{
  "model": "text-conditioned image diffusion model",
  "dataset": "regions of photos with short descriptions (Visual Genome)",
  "train_examples": 101725,
  "image_size": 32,
  "horizontal_flip": true,
  "conditioning": "text",
  "arch": "unet",
  "objective": "edm",
  "cond_dim": 256,
  "tokenizer": "word",
  "vocab_size": 6471,
  "text_encoder_width": 320,
  "text_encoder_layers": 12,
  "text_encoder_norm": "layernorm",
  "text_encoder_norm_position": "pre",
  "text_encoder_activation": "swiglu",
  "text_encoder_mlp_ratio": 2.67,
  "text_encoder_head_dim": 16,
  "text_encoder_fused_qkv": true,
  "text_encoder_bias": "none",
  "text_encoder_qk_norm": false,
  "text_encoder_parallel_block": false,
  "text_encoder_dropout": 0.05,
  "text_encoder_inner_norm": false,
  "text_encoder_positions": "learned",
  "cond_dropout": 0.2,
  "norm": "groupnorm",
  "activation": "silu",
  "weight_standardization": false,
  "widths": [48, 48, 96],
  "blocks_per_level": 2,
  "scale_shift_norm": true,
  "attention": true,
  "upsampling": "nearest_conv",
  "init": "torch_default",
  "residual_init": "none",
  "optimizer": "adamw",
  "lr": 0.0018,
  "beta1": 0.9,
  "beta2": 0.95,
  "eps": 1e-06,
  "steps": 9900,
  "batch_size": 128,
  "epochs": 12.5,
  "lr_schedule": "cosine",
  "final_lr_fraction": 0,
  "warmup_steps": 290,
  "weight_decay": 0.0
}
Rows from block 5 of the denoiser, named by matrix and row number. Rows with one number belong to one attention dimension. Each number is 128 + 32 x the weight over its row's rms, rounded and kept within 0 to 255. All counts start at 0. After the name is the row's rms in percent of the matrix's.
# q: attention query (model.mid.1.attn.q.weight, 96x96), inputs 0-95
# k: attention key (model.mid.1.attn.k.weight, 96x96), inputs 0-95
q.32 098 [148 174 131 154  32 157 139 150 133 131 165 133 117 120  82 151  84 144  94 154 131 150 138  81 135 173 152 170 203 177 166 174 140 134 107 105  99 166 121 123  80 130  81 111  90 115 125 132 105 107 165 125 155  96 176  95 165 121  82 126 175 124 128 148 121 103 122 122 158 187  75 135  87 153 111 201  75 165 144 128 135 161 171 120 110 115 117 151  46 140  98 140 115 103 109 136]
q.33 092 [144 152 150 184 143 119 127 111  98 130 101 147 129  84  90 105 149 140 113 114 143 171 187 147 155 151 121 158 173  99 138 138 118 152  38 143 144 151 104 153  89 149 144  95 160 114 135 102  76 151  72 154  88 157 169 126 170  88 182 179 176  84 138 103 138 170 149 137  41 158  74 176 112 121 110 120  80 143  92 167 128 162 127 134 103  99 187 117  76 124 156 168 113 125 111 128]
q.34 105 [193 158 148 108 151 173 108 147 167 192  99 134 147 101 161 142  57 153  84 122 130  78 105 102 180 103 177 173 196 127  80 167  99 116 138 100  87 120 125  85 157 143 122  98 138 156 149 129  93 192 164 126 118 167 139  87  95 189 131  91 142 108 152 155 136 163 138  95 161 154 117 124 123  91 124 102 118 130 132 167  96 124 101  77 123 157 166 218 128 124  99 134 105 103 114 103]
q.35 101 [ 88  69 112 188 169  65 135 130 136 177  88 130 110  88  63 151 153 105 111 147 180 164 165 107 127 140  80 119 146 184  88 145 117 205 138  91 121 128 113 120 142 162 100 174 149 166 126 110 106 116 108 160 116 186 169 154 155 114 118 127 163 167 131 136 124 130 158  78  45 165 102 147 150 138 113 174 148 104 160 161 109 100 119 115 107 112  91  89 115 118 179 127 146 137  77  83]
q.36 101 [ 84 133 133 120 132 162 157 133 133 105 111 102 154 187  85 132 152 182  86 131 107 141 115 103 115  90 106 155  86 115 150 156 114 172 154 140 170 159 159 135  49 137  75 176 154 128 123 157 156 140 162 128 148 143 109 133  96 144 151 180 166 137 107 160 146 187 110 164 107 125 141  52 137 184 109  81  70 132 145 147 170 148  91 159  63 130  89  56 110 114 168  73 110 158 118 125]
q.37 107 [131 151 142  46 185  94 115 119 137 111 177 157  86 133 172 159 115 192  77 107 141 105 146 110 163 151 170 184 104 124 183 131 134 143 126 142 163 169 143 177  87  98 185 164 120 158 106 124 136 150  50 113 133 146 124 121 107 108 162 127 151 137  87 129 129 143 111 138 183 146 156 150  97 155 163  91 180 149 138 183 164 178 122 131 138 108 158 185 103  79  68 154 119 106 124 148]
q.38 096 [ 72 115 147 151 132 106  75  89 125 103 169 125 181 140 154 103 153 135 141  94 157 165 163 143 134 126  90  99 144 112  82 175 161 172  80 134  86 152 111 123 141 155  97  52  91  96 123  89  94 113 121 126  99 104 101 130 203 111 127 172 125 146 108 121 135  99 136  87 100 143 121 126 158  77 128 116 115 161  75 147  71 185 153 168 118 142 187  87 117 166 161  75 185 118 171  90]
q.39 093 [162 129  84 139 176 148  99 152 173 119 123 158  74 110 107 121  99 123 164  70 162  79 104 186 132 117 123 127 116 154 108 146 110 181  76 127 124 132 116 181 166 191 161 101 109  94  63 131 160 157 168 137  90 106 131 140 139 145 102  79 135 133 136  87  78 160 110 151 127 140 178 155 150  89 147  87 154 167  71 107 135  50 176 128 130  93 106 163 144  84 155  98  78 153 108 145]
q.40 099 [110 163 202  84  74 133  97 116 130  90  76 120 155 191 131  90 110  76 127 131  81  67 125 140 120 133  73 122 132 100 164 154 145 110 109 158  87 141 101 145 106  89 153 125 166  98  98 109  59 162 111 164  96 192 143 126  90 114 170 178 100 114 128 142 121  79 136 107 143 151 166 114 116 106 171 207 127 142  96 129 160 107 132 104 188 153 139  99 106 160 125 131 172 143 171 159]
q.41 093 [182 124 149  93 148  67 132  97  97 136 135 154 110  71  88 144 152 121 109 139 148 113 142 105 109 140 122 156 171  95 131 138  83 164 125 135  95  92 105  79 155 168  87 133 120 114 154  58 112 172  84 139 115  75 145 108  89 169 117 101 116 177 142  74 137 195  96 147 138 175 131 110 173  83 178  91 164  92 166 132 125  87 133 154  83 180 165 131  91 171 179 126 149 122 129  73]
q.42 104 [115 114 133 207 175 118 154 127 134 118 111 173  94 138 141 150 169  94 120  89 130 158 159 107 101  88 131 116 108 140 167  95 116 119 138 137 170 114 144 156 158 166 113 151 177 114 113  52 114 121 100  81 107 112 154 122 144  99 140 123 162 112 141  81 130 184 166  93  48  86 160 126 190 119 119 113 157 153 141  79 185 159 133  58  94 169 172  98 145 143  93  77 167 165  96  97]
q.43 097 [156  97 173  72 101 119 101 153 106 104 151 125 174 169 192 152 128 112  74  89 145  85 169 119 139 125 115 149 135  70  99 186 145 116 116 149 123 132 102  38 112  79 191 147  92 144 130  96 127 121 144 109 134 104 184 114 109  93 101 122  94 143  96 101 153 147 142 147 172 119 169  93 148  94 125  89 103 144 108 147 141 111 151  91 111 211 150  89 159 123 148  94 196 117 167 163]
q.44 094 [ 69 110 139 182 123 144 133 130 150 171  78 155 116  75 100 197 175 199  89 126 136 112 131 105 142 150  99 102 122 132 121 125 129 174 102 106 183 138 102 104  91  94 106 194 143 112 168 141 137  56  78 141 151 122 154 128 123 106 183 193 147 118  96 116 139 125  88 155  82 150  83  65 106 120  92 121  82  93 163 138 154 160 102 162  95  82 148 127 125 110 141 148 179 127  96 144]
q.45 100 [ 82  96 101 188 101  99  97 181  82 145 179 141 143 129 186 157 131 144 169 107 120 131 131 103  91 108 172  99  96 171  77 140 156 101 104 150 172 139 112  68 184 103 190 104  78  95 124 161 114 103 147  80 152  81 146 132 185 100  92  93 162 116 112 119 161 104 150 116 114 187 122 133 100 132 148 103 168 103 212 108 119 109 155 120 140 116 119  99 105 134 151  77 143 102 165 107]
q.46 099 [118 155  75 116 109 111 127 171 138 132 101  93  79 119 163 115 139 164  74 123 132  90 131 104 107  90 179 178 113 110 158 159 130 185 131 153 113 163  94  97 124  76 149 103 136 175  92 115 137  67 169  96 119  48 148 110 117 109 101  94 197 112 112 111 125 190  99 141  88 124 168  63  86 157  81 155 139 154 124 102  92 136 150 119  91 142 159 160 128  76 186 165 130 161 130 106]
q.47 097 [ 99 152 155 164  77 188 158 120 130 115 123 157 157 197 118 127 148 167 113 124  98 177 145 150 150 154 132 113 129 164 134 170 132 170  93  94  82 138 162  55 138 134 177 112  92 107 133 154 110 119 118 120 108  97 160  87 221  91 141 102  69 118 115 140 134 112 137 108 129  80 115 214  98 161 126  62  92 101 141 118 151  83 114 169 121 156 141  84  61 143 117 136 137 105 115 129]
q.48 097 [ 94  91 118  98 138  83 141 133  61 151 180 118 148 110  95 163 168 112 192  98 188 169 102 106 137 115  81 103  96 105  79 171 155 150 126 122 161 130 128 169  88 109 130  98 135 153 149 131  58  92 141 162 118 110  72 137 172 126 108 166 156 134 115  80  98 145 185 116 104 185 111 139 130 140 185 172 124 166 116 118  84 182 116 172 146  91 136  67 150 134 116  80 135 106 134  92]
q.49 090 [ 48 105  79 127  64 100 159 131 182 134  63  78  86 174 124 135 101 142 127 157 137 169  98 115  88  89 176 113  93 166  89 135 173 142 139 100 121 127 113  91 118 132 138 164 100 103 155 124  95  96 133 136 113 127 143 164 134 108 149  75 109 180 127 102 102 132  76 162 102 124 125 104  89 118  88 201 153 118 114  77 102  95 102 113 154 140 134 155  96 125 181 158 176 193 120 172]
q.50 102 [116 121 157 160 156 100 160 139  94 137 110 149  74 185 125 160 127 117 150 244 146 102 117  62 166 129 110 109 103 153 155 118 149  79 131 157 129 116  97 136 131 160  81 150 209 147 111 159 120 163 110 153 153 115 132 130 150 157 118 135  86 120 149 123  97  93 127 171 200 160 115 165 123 139 102  79 191  52 133 112 160 146 104 121 137 117 120 127 173  99 129  61  89 153 111 131]
q.51 102 [154 156 117 136  86 160 134 124 183  36 120 107 134 140 108  68  86  76 143 147 115 109 116 173 138 102 120 153 135 121 120  99 100 149 182 131 129 150 143 144  84 120 108 128 142 155 104 142  99 133 167 155 107 117 138 198 120 175 113 160  85  97 152 140 146 120 118 164 126 179 143 134 166 202  98 194 188 129  84  67 123 115 114 100 135 199  69 140 124 116 149 126  73 165 166 116]
q.52 106 [101 124 170 124 113 119 134  84 172 141 148 129 174 164 124 120 144 157 148  59 138 153 109 124 156 120 185 125  87  99 143 142 131  85  86  97 151 137 146 109  92 145 143  88 172 102 145 103  98 156 167 131 122 110 137 146 170 201 137  62  81 189  95  86 138 188  49 142 145  86 124 124 136 156 178 201 111 151 173 127 113 139 145 150 117 190 136 131 162 114 107  98  86 128  85 157]
q.53 091 [ 78 124 152 176 149 107  84  68 100 127 154 124 159 105 162 103 124 120 143 164  88  83 187 142 173 186 165 111 146  71 122  99  77 104 125 143 162 128 155 131 116 109  99  97 101 165 159 133 173 113 137 121 198 110 192  83  93 114 185  95 121  94 103 178 148 115 164 123 120  92 105 107  83  95 155  92  96  91 106 195 127 100 146 128 138 146 168 133 142 117 145  84 116 105 106  68]
q.54 098 [100 121 162 151  99 181 141  87 122 164  90 104 103 143 121  83 135 119 183  96  91 129 113 174 192 134 136 145 172  89 119 166 164 160 133 162  88 162 120 198 142 172 136  93  89  88 105 122 111 104 145 191  96 134  91 127 170 149 136 113 110 134 118 119 111  64 147 141 141  58 139 100 135  96 129 123  95 193 115 113 128 107 113 189 168  64 173 143 126  85  91 122 122  95  84 163]
q.55 102 [146 121 101 195  98 128 120 119 118 113 210 114 128 136 103 140 178 147  83 154 172 120 127 143 127 159 155 173  85  88 110 163 136 165 151 151 145  90 175 141  84 100  68  91 103 187  92  88 169 153 131 116 189 112 126  75 104 161 162 139 158 109 153  97  93 118 187  89 106 152  79 110 104 154 148 117  98 149 155 114 111 120 160 138 135 178 130 125 142 161 166  59 108  61 144 141]
q.56 092 [173 151 103  77 148 157 150 130 136 104 189 120 160 122 128 122 128 136 101 144 143 106  63 147 147 182  96 154 154 125  96 174 166 145 129 101 122 123 132 100  91  90  88 107  80 154  93 168 135 132 106  94 179 110 187 131  58 127 123 155 185 113 146 127 154  84 152 101 146 138 115  95 123 136 194 102 132 116 118 138 125 173  97 127  49 126  33 155  74 146 154 104 118  98 167 170]
q.57 108 [131 128 137 126  93 141 136 139  91 119 112 152  84 181 100 144 110 141 111 135 132  92 146  92 147  93 152  70 156 105 202 132 151 151 154 130 117  94 136  66  92 104  87 128 181  86 140 175 104 127 181  89 116  79 136 114 156 192 152 160 191 115 133 113 146 112 207 127 144 104 141 127 132 154 124 157  94 143 119  88 175 111 113 194 131 162  97 164 205 121  89 134 165 162 182 151]
q.58 104 [172 141  83 105 155 152  79 162 117 154 176 170  89 181 103 120 140 142 137 155 140 144 139 120 112 113 159 149  68 110 139  73 158 124 128 113 179 141 179 127 157 139 139 147 118 124 129 149 103 130 129 142 168 139 161 112 111  47 137 104 176 106 129 161 167 150 173  66 162  78 137 136 106 153 136  55 102 183 107 144 124 171 150 127  59 133  75 110 139  71 103 162  97  91 193 128]
q.59 090 [ 85 149 140 133 121 112 121 167 117  92 143  81  82 115  94 118 102 108 166 134 138  99 136 166 129 131  83 105  86  92 179 130  98 102 146 108  85 174  88 139  65 170 171  76 117  94 119 163  98  91 110 149 123 149 116 138 107 122 124 138 163 137 107 155  78 147 115 182 198 181  88 153 135  94  91 184 140 122  98 140 104 181 139 170 113  68 203 137  80 117  91 150 176 132 157 154]
q.60 097 [181  74 189 105 130  93 125 126  81 130 119 142 162 154  98 140 119 139 134  99 164 163 106  94 144 157 131 119 123 191 177 119 168 127  81  96  79 175 160 100  82 147 116 103 103 112  96 185 126 144  95 145 100 118 116  97  95 120 100 151 115 156 119  87  77  79 186 152 192 102 101 107 135  99 166 204 127 124 141  92 119  88 125 162 125 142  97 103 173 116 168 131 161 170 182 169]
q.61 100 [154 134 116 127 225 139 143 164 130 166 135 117 110 167 138 121 132 153  96 131 112  79 145 158 170 111  95 158  78 105 181  95  90 175 159 105 137  81  88 122 136 157 114 190 153 143 137 139 121 188 128 103 163 147 154 141  84 166 186 102 106 107 144 101 116 201 136 111  83 100 149  92 166 133  90 116 154 101 159 159 153  72 117 116  60 156 164 115 191 127 120 164 165 146 144 143]
q.62 095 [ 98 155  87  93 129 108 188 199 159 148 122 163 121  93 100 155 139 109 104 150 102 162 138 126 155 127 115 132 181 201  55  90 117 188 128  75 131 127 105 145 128 108 130 131 122 105 149 178 114 116 139 125 123 149  95 165 158  94 139 169 146 169 143 120 193 115  95 131 127 150 139  74 161 126  91 115 206 171 117  71 157 119  88  96 103 145  68 109 105  85 109 152 124 183  97 152]
q.63 114 [129 164  67 154 101 161 106 166 138 148  76 150  67 161  93 128 101 145 155 154 144 133 124 113  74 135  63 124 105 177 158 172 149 189 174 144  98 116 125 197 151 164 148 160 104 161 121 111 150 107 163  79  82 136 163  82 128  97 108 128 123 132 165 162 105 115 172 146 141 161 117 130  93 130  68 175 181  85 125  87 126 148 120 129 151  54 159 154 155 150 147  79 133 168 142 136]
q.64 101 [100 159 134 144 207 119  97 155  80 155 127 119  98 125 118  81 156  86 164 104 159 139 136 156 112  55 130 125 115 106 119 151 150 157 141 120 159 134 128 126 162 151 121 118  88  61 134 183 122  92  86 129 115  67 156 113 148 124  90  90 181 100 148 123 143 134 187 145 184 131 149 151 146  86  66  75 191 138 178 136 164 133 126 177 103  74 155 113 174 131 154 143 176 131 169 161]
q.65 101 [153 157 134 130  60  73 113 118 151  48 188 209 164 120 132 162 126 140 101 121 154 135 138 144 164 178 165 128 153 125 141 126 109 100  90 111  76 102 152 139 109 112  72  95 167 177 119  74 161 111 123 143 145 122 161 157 131 141 101  92 149 149 155 147 118 151 134 158  96 166 128  98 149  94 138  95 124 174 110 169  94 169 160  69 128 108 151 102  65 124 157 146  55 126  74 144]
k.32 103 [130 152 144 132  92  99 118 123 117 122 147 120 118 106 127 156 127 135  77 137 112 132  91  82 154 163 151 155 157 166 169 146 141 165  71  97  91 145 113 115  59  82  90  74  68 188 105 166 128 126 164 148 149 144 160  95 136 137  69 128 135  82 188 173 104 109 126 129 136 165  77 161 119 174  86 145  88 127 143  87  27 146 122 163 100 134 167 150 111 104 134 157  77  89 103 142]
k.33 105 [ 79 128 105 130 131 140  92 105 118 100  95 154 117 131  87 144 119 150 121  73 147 132  91 182 186 179 122  90 140 107 123 120 152 169  62 132 120 173 115 190  82 141 109  93 138 135  87 113 123  82  78 127 102 206 168 130 162 135 143 120 168  96 189 153 125 195 145 165  74 142 132  86 138 160 118 165  81 169 111 153 144  90 159 118 128 133 204 154  82 122 106 111 119 145 131  93]
k.34 111 [152 161 119 117 152 142  93 136 168 166 109 148 107  90 109 130 100 112  72 123 103  95 118  52 157 119 137 161 185 159 111 164  76 125  78 124 108  78 118  71 169 119 168  90 130 135 136  82 116 167 131 158 143 125 157  94  88 186  79  94 111 146 128 138 139 145 143 116 132 130 150 133 127  91 162  95 107 168  82 128  69  89 109 118 162 182 191 205 160 137  91 189 141 159 142 128]
k.35 100 [106  69 128 132 163 105 179 104 137 140  83  78 137 112 112 182 153 135 126 148 138 129 104 185  94 161  93 105 180 135  94 154 112 206 130  91 121 165 102 175  97 204  98 181 105 152 112  76 161 127  82 109 102 153 133 112  94 156 102 129 130 116 162 112  99 166 104  87 117 132  84  67 152 132 130 109 138 126 183 142 126  83  91  63 169 125 117 129 109 200 128 145 125 145  95 108]
k.36 102 [ 92 142 174 111 114 164 167 147 166  93 138  78 139 165 102 147 152 187 123 150 105  93 150 130 141  81 112 107  73 106 114 167 118 140 152 143 116 209 146 151  69 122 116 147 121 144 108 169 179 145 185 156 144 130  94 113 103 142 190 106 139 123  55 161  96 117 107 180 111 111 101  66 176 189 125 111 103 134  96 121 108 123  96 170  65  98 111 133 129 102 132  85  82  82 113 134]
k.37 108 [ 87 133  72  79 162  85 102 134 148 101 155 166 132 132 111 129 145 162 100  87 123 116 172  86 150 163 133 141  89 168 127 130 112 112  90 169 154 171 160 172  98 118 211 134 157 129 165 121  55  93  53 149 143 123  86 127  78 126  89 110 122 161 102 126  85  90 111 140 152 164 118 106 109 160 179 106 157 140 120 163 134 135  79 170  90  95 142 169 158  51 106 136 103 138 138 159]
k.38 102 [150 115 147 118 153 102 104 159 128  91 138 108 166 103 160 162 142 115 177  65 208 119 140 157  95 105 105 126 150  94 114 188 174 128 156  75 102 158  83 163 144  96 103 108 167 108  92  77 186 100 120  72  90 166 155 172 173 147  96 187  98 118 135 154 126 104 126  82 102 142 167 157 139  77 132  96  86 132 113 163 159 176 131 143 113 142 137 113 101 137 149  56 136 134 166  98]
k.39 097 [137 119  87 117 183 137 104 140 130 127 144 167 104 164 118  89 125 125 152  62 166 154 111 110 168 130 140  76 125 108 108 182  89 169  63 134 103 114 168 120 127 147 159 125 138  93  66 139 145 153 149 101  87 116 104  95  85 120  66  55 187 159 212 112 124 177 108 150  86 108 155 108 177 107 104 119 167 121 124 163 113  98  92 127 116 117 162 131 132 159 125 162  61 150 132 175]
k.40 104 [149 114 173 103 110 150 106 174 138  79 117 103 177 123 119  87 104  82 153 115 103 107 137 139 167 159 102 145 138 124 168  91 102 122 106 100 134 107  46 182  99  59 141 113 169 136 159 150 103 117 145 127 145 181 125 136 116  77 147 212 124 140 118 168 104  55 169 130 113 111 159 133 119 104 142 146 102  86 117 104 167 104 176 108 151  76 102 107 152 130 157  97 173 178 168  62]
k.41 095 [122  78 126 145 194 100 151 129 121 174 156 114 139 119  83 166 120 142 136 125 135 163  82 119 170 118  98 148 110 118 147 185  66 131 143 121 105  77  76  95 137 151 114 134 126 148 163  68 151 184 116 146 174  99 106 123 111 171  81 116 122 162 149 100  93 223 129 154 192 156 151 103 170 103 131 124 176  85 157 157 101  99 150 119  79 111 130 121 157 165 161 118  80 111 110  65]
k.42 109 [120 106 170 187 192 108 194 168 137 157  87 165  90 100  99 144 161 113 166 108 108 151 160 155  84 107 124 119 126  83 126 103  99 102 160 135 165 127 133 187 144 123 127 114 194  94 159  79 165 126 135  81 118 124 112 158 139  90 156 119 148 139 122  87 124 183 136  62  78 151 107 124 144  98  93 105 125 134 117 119 152 155 116  29 105 143 194 122 156 145 123  92  99 133 129  67]
k.43 099 [148 109 173 123 162 104 102 129 181  81  93 108 197 129 216 152  97 181 135  83 140  95 115  91 151  92 105 148 111 127 116 172  96 117 132 138 136 167  89 105 114  40 158 128 117 113 139 142  89 148 143 112 178 133 185 122 137 135 138 124 103 140 115  94 156 131 141 132 190 140 180  88 135  77  99  86 147 154 128 171 131 136 114 112 142 158 125  81 143 159 204  99 128 127 204 125]
k.44 096 [ 63 107 131 136  93 137 160 134 116  95  87 135 113  87 136 160 146 202  85 116 129 124 127 101 102 105 124 146 166 115 137 113 120 152 180 110 139 170  63 145  90 133 160 134 118 105 187 151 161  57  96 102 149 106 128 110 153 166 177 168 129 149  36 172 146 136 107 144 106 125 117  58  86  90 139 118 111 107 187 125 186 127 111 159 113  71 166 146 150 104 167 111 168 113 108 155]
k.45 099 [104 114 141 153 135 104  84 167  74 112 135 169 138 119 209 157  87 107 121 112 106 177 169 126  72  85 180  93 125 156  58 155 176  89 125  84 169 116 158  62 150 123 147 136  88 101 116 161 141  83 126 127 114 111 149 143 176  99  77 140 155 107 127 117  97 114 115 103 169 155 136 203 131 126 140 110 141 103 194 142  89 140 119 114 183 115 102 103 102 181 139  70 157 123 131 124]
k.46 099 [ 96  98 101 163  97 100  96 152 175 142 142  80  93  93 160 144 115 164 152  82  80 107 173 137 135 113 158 159  88 126 125 192 145 136 114 164 157 150 149 100 101  87 141 120 102 178 122 122  85  96 195  99 152  86 118 162 128 100  94  97 187 160 182 107 153 181 104 199 109 118 157  93 100 150 116 148 112 167 118 138  64 168 110 127  77 146 159 138 129 116 163 166 144 167 136 176]
k.47 095 [ 73 113 126 140  65 165 121 128 106  95  75 153 172 163 166 117 125 190 113 111 169 153  97 175 167 149 102  95 117 159 140 109 162 171 111 103 129 150 146  49 130 108 134 154  96 120  87 150 135 109 118 101 152 116 121  86 159 133 158  71  46 110 143 141 159 127 143 141 129 113 136 210 156 165 112  79 111 145 167 163 120  69 105 176 143 134 177  96  80 155 156 148 105 116 131 166]
k.48 105 [170  95 164  88 179  78 154 109 104 135 139  82 117 109 141 118 145 149 139  89 208 125 106 198  46 141 142 173 113 124 131 171 133 174 191 144 118 194 141 156 131 147 129  89 135 119 120 172 100 121 107  58  94 129  90 147 141 122  65 167 169  99 139 121 109 123 114 144 114 178 123 139 170 145 142 139  91 193 128  99 174 189 112 120 131 141 113 125 119 129  83 109 149 113 125  83]
k.49 089 [ 80 144 123 110  88 141 167 142 189 140  87 108 127 152 130 145 156 106 153  78 132 118 169 127  90  99 134  78  89 169  91 108 184 161 110  73 143 133 160  71  95  90 137 109  87 104 152 106 112 104 187 105 110 150  95 184  85 176  75  67  92  99 116 150 126 160  76 129 153 125 110 110 126 145  76 161 106  98 180 119  94 136  96 141 149 147 149 142  96 142 126 136 151 185 138 200]
k.50 100 [144 132 162 109 118 138 148  94  98 123 130 151  74 167 137 123 115 113 105 197 152 132  95  65 131 180  77  88 120  94 147 135 145 115 155 140 154 127 176 137  92 192 142 145 189  92 121 144 173 127 103 133 150 104 136 121 116 143  64  92 129 173 116 152 150 117 136 178 165 132  67 138 145 112 116 102 174  91 139  86 135 144 104 101  78  92 104 103 168 179  27  99 162 157 100  94]
k.51 104 [143 147  93 151  47 158 178  96 148  77 156 116 131 153  53  72  93  39 114 130 105 156 103 130 108  90 133 152 132 171 145 115 100 103 174 124 145 106 122 174  74  87 158 155 135 121 100 129 113 123 137 163 126 112  93 162 102 165 138 119 148 106 158 158 180 113 129  94 114 165 152 111 163 169 122 189 136 151  90  77 101 115 196 119 100 167  74  91 105 155 118 106 121 145 143 109]
k.52 109 [104 117 153 151  86 117 128 137 145 157 141 130 164 142 148 102 157 148 146  92 127 172 132 152 170 147 199 161  97 150 139 110 123 133 125 111 126 120 163 134  48 143 112 111 179 112 160  73  78 194 166 121 120 110 101 156 176 147 134  65  84 161  73  83 127 218  91 158 153  99 108 147 125 140 179 163 122 170 169 145 148 159 138 176 108 151 144 156 131 133 124  96  79 158  71 152]
k.53 084 [101 147 147 131 104 121  47  88 159  83 152  92 161 145 150 155 155 157 122 177  72 109 186 118 151  87 167  94 127  87 124  86 149  91 105 188 108 105 112 132 107 142 165 155 152 120 123 101 196  97 139 133 152 158 187  84 137 159 147 126 113 109 157 194  98 153 153  97 123 113 117  90  84 138 171 136  85 100 143 202 141 163 119 132 159 136 119 149 151 194 101  63 144 132 131 117]
k.54 099 [128 113 135  97 104 154  80 148  89 155  90 105 119 127  84 115 172 158 164 110 133 122 122 168 144 163 145 121 160 138 158 157 125 150 127 128 114 145  98 149 141 179 160 141 154  96  74 152 135  90 128 147  75 114  78 107 162 181 102 136 112 105 170 144  93 115 127 173 126  62 109 160 112  76  98 135  78 198 109 136 200 124 148 190 166 129 194 142 169  56 129 152  97 140 112 191]
k.55 101 [114 110 151 111  60 103  84 147  99 122 112  92 149 131 131 148 146 104  99 142 155 142 166 175  70 119 122 159  60 110 128 129 110 153 111 145 105 115 205  97  84 170  70 146  95 129  67 104 130 111 116  79 164 102 147 103 116 145 111 117 147 150 205 104 122 127 184 160  93 100 116  78 161 195 106 148 118 149 122 161  32 147  98 146 110 161  94 134 101 156 132 127 124  98  91 142]
k.56 097 [187 146  94 118 109 121  93 149 127  89 160 111 161 142  87 115  68 126 106 180 165 123  76 132 105 115 143 109  90 155 103 165  92 158 130 142 115 142 159  92 122 109  92 122  89 122 154 157 172  93  90 178 134 189 110 125  74 117  73 181 150 140 134 148 130 105 188  98 134 140 115 111 100 157 177  71 158 126 138 125  30 118 113 188 106 162  67 155 130 121 159  84 120 123 153 154]
k.57 106 [144 125 171 167  56 158 180 145  84 186 121 107  84 119 163 138 101 157 130 128 126 119  98 125 120 122 139  79 153 110 179 101 147  99 125 151 123 139 127 113  95  90  71 106 157 144 161 207 137 143 170  94 153  46 108 129 165 110 160 148 190 143  84 113 135 114 177 149 136 107 145  76 122 128  98 125  79 130  78 120 149  84 136 190  88 153 116 164 168 144  93 130 166 113 174 107]
k.58 102 [ 93 132 104 148 124 114  90 149 134 102 179 149 100 150  98  78 109 175 143 121 102 146 167 117 181  89 154  97  80 120  85  71 150 119  99 173 173 187 190 137 149 168 109 130  90 152 138 151 110 140 119 129 139 106 101  75 162 105 117 178 125 135 183 111 153  95 178  57 118  96 116 126 155 148 123 104 169 204  79 131  86 178  82 165 113 105 120 109 125 133 111 164 110  82 163 140]
k.59 096 [145 125 119 125 135 169  84 157 117 146 187 108  98 121 112 141  97 123 107  88 158 152 131 141 104 119 100  93  79  95 185 155 149 132 107  97 130 175 145 165  77 137 123 139 122  89 101 120  66 108 111 115 153 135 113 131  83 171 118 161  99  96 127 163  60 138 139 197 168 200 113 156  82  99  92 109 113 112  94 112 115 118  71 163 102 124 224 107  70  73 134 166 158 143 143 123]
k.60 104 [188 104 173  83 141  89 177 106  97 112  95 174 115 112 115 135 147 160 100  76 166 105  99 158 159 134 105 142 153 155 200 172 186 107 109  90  81 175 129 100  72 132  89 127 164 101 125 181 122 136 140  75 161 121 123  69 104 108  85 165 129 181 123  79  97 126 153 112 191 129 114 154 135 128 141 170 124 136 176 130 131 133  96 176 119 152  45 128 138 143 152 130 135 109 161 126]
k.61 099 [ 63 106  85 127 161 191 117 124 142 107 107  92  88 174  62  99 128 170 127 134  91  73 107 115 126 117 131 131 106 126 120 121 103 115 189 128 133 130 116  93 167 134 169 151 181  87 152 137 131 148 129 103 160 146 104 121  66 121 187 100 156 164 124  72 141 211 130 113 121 148 109  70 144 105 139  81  97 117 153 165 121  80 142 129  58 123 162 105 173 183  98 138 176 152 147 134]
k.62 095 [122 116  80 151 150 103 197 138 151 127  98 137 151  78  94 126 158 125  77 124 150 140  84  78 165 103 142 150 147 134  81  83 128 158 113  74 167 124  62 132 156  93 146 123 123 124 147 181  85  90 161 169  99 117  72 169 171 128 120 160 151 136  60 126 174  87 115  59 130 133 164  98 169 142 123  92 130 164 179 117 168 111 142 114 158 141  79 110 141  66 119 174 144 145 103 153]
k.63 108 [143 117 101 157 131 148 108 172 102 137  71 101  46 146 115 140 122 113 147 149 133 128 163 129  70 138  78 117 104 143 133 145 160 135 149 108 106 132 178 178 133 191 163 152  79 149 139 119 127 109 158  90 116 107 161  81  91 113  87  75  96 157 214 150 131 158 203 146 125 149 136 117 102 108  61 152 120  80  86 137 107 150  49 115 123 100 182 125 147 118 140 149 141 168 132 167]
k.64 103 [164 138  90 158 155 134  88 146  96 171 147 147  96 130 160 160  89 138 185 137 164 103 132 133 137  88 103  55  89 140 157 149 166 107 147  99 136 157 207  94 173 137 163 162  60  94  93  95 113 124 127  80 116  52 161  99 145 124  85 114 125 147 166  87 113 129 164 120 153 150 149 134 132 119  50 110 122 123 135 168 106 137  89 119  65 100 128 116 127 129 145 155 122 161 189 185]
k.65 099 [143 159 157 110 158 111 112  91 147 100 146 137 151  71  83 141 155 104 103  96 118 100 153 133 141 176 176 165 133  90 133 128  94 133  90 155  83 124 200 135  84 130 139 142 104 120  99  92 158 145 116 174 160  88 155 113 133 190  86 125 143  98 185 153 141 188 124 122 103 167 146 131 137 149 155 118  99 202 108 178  71 117 128 101 119 167 182 127  91 132  92 166  52  66 107 101]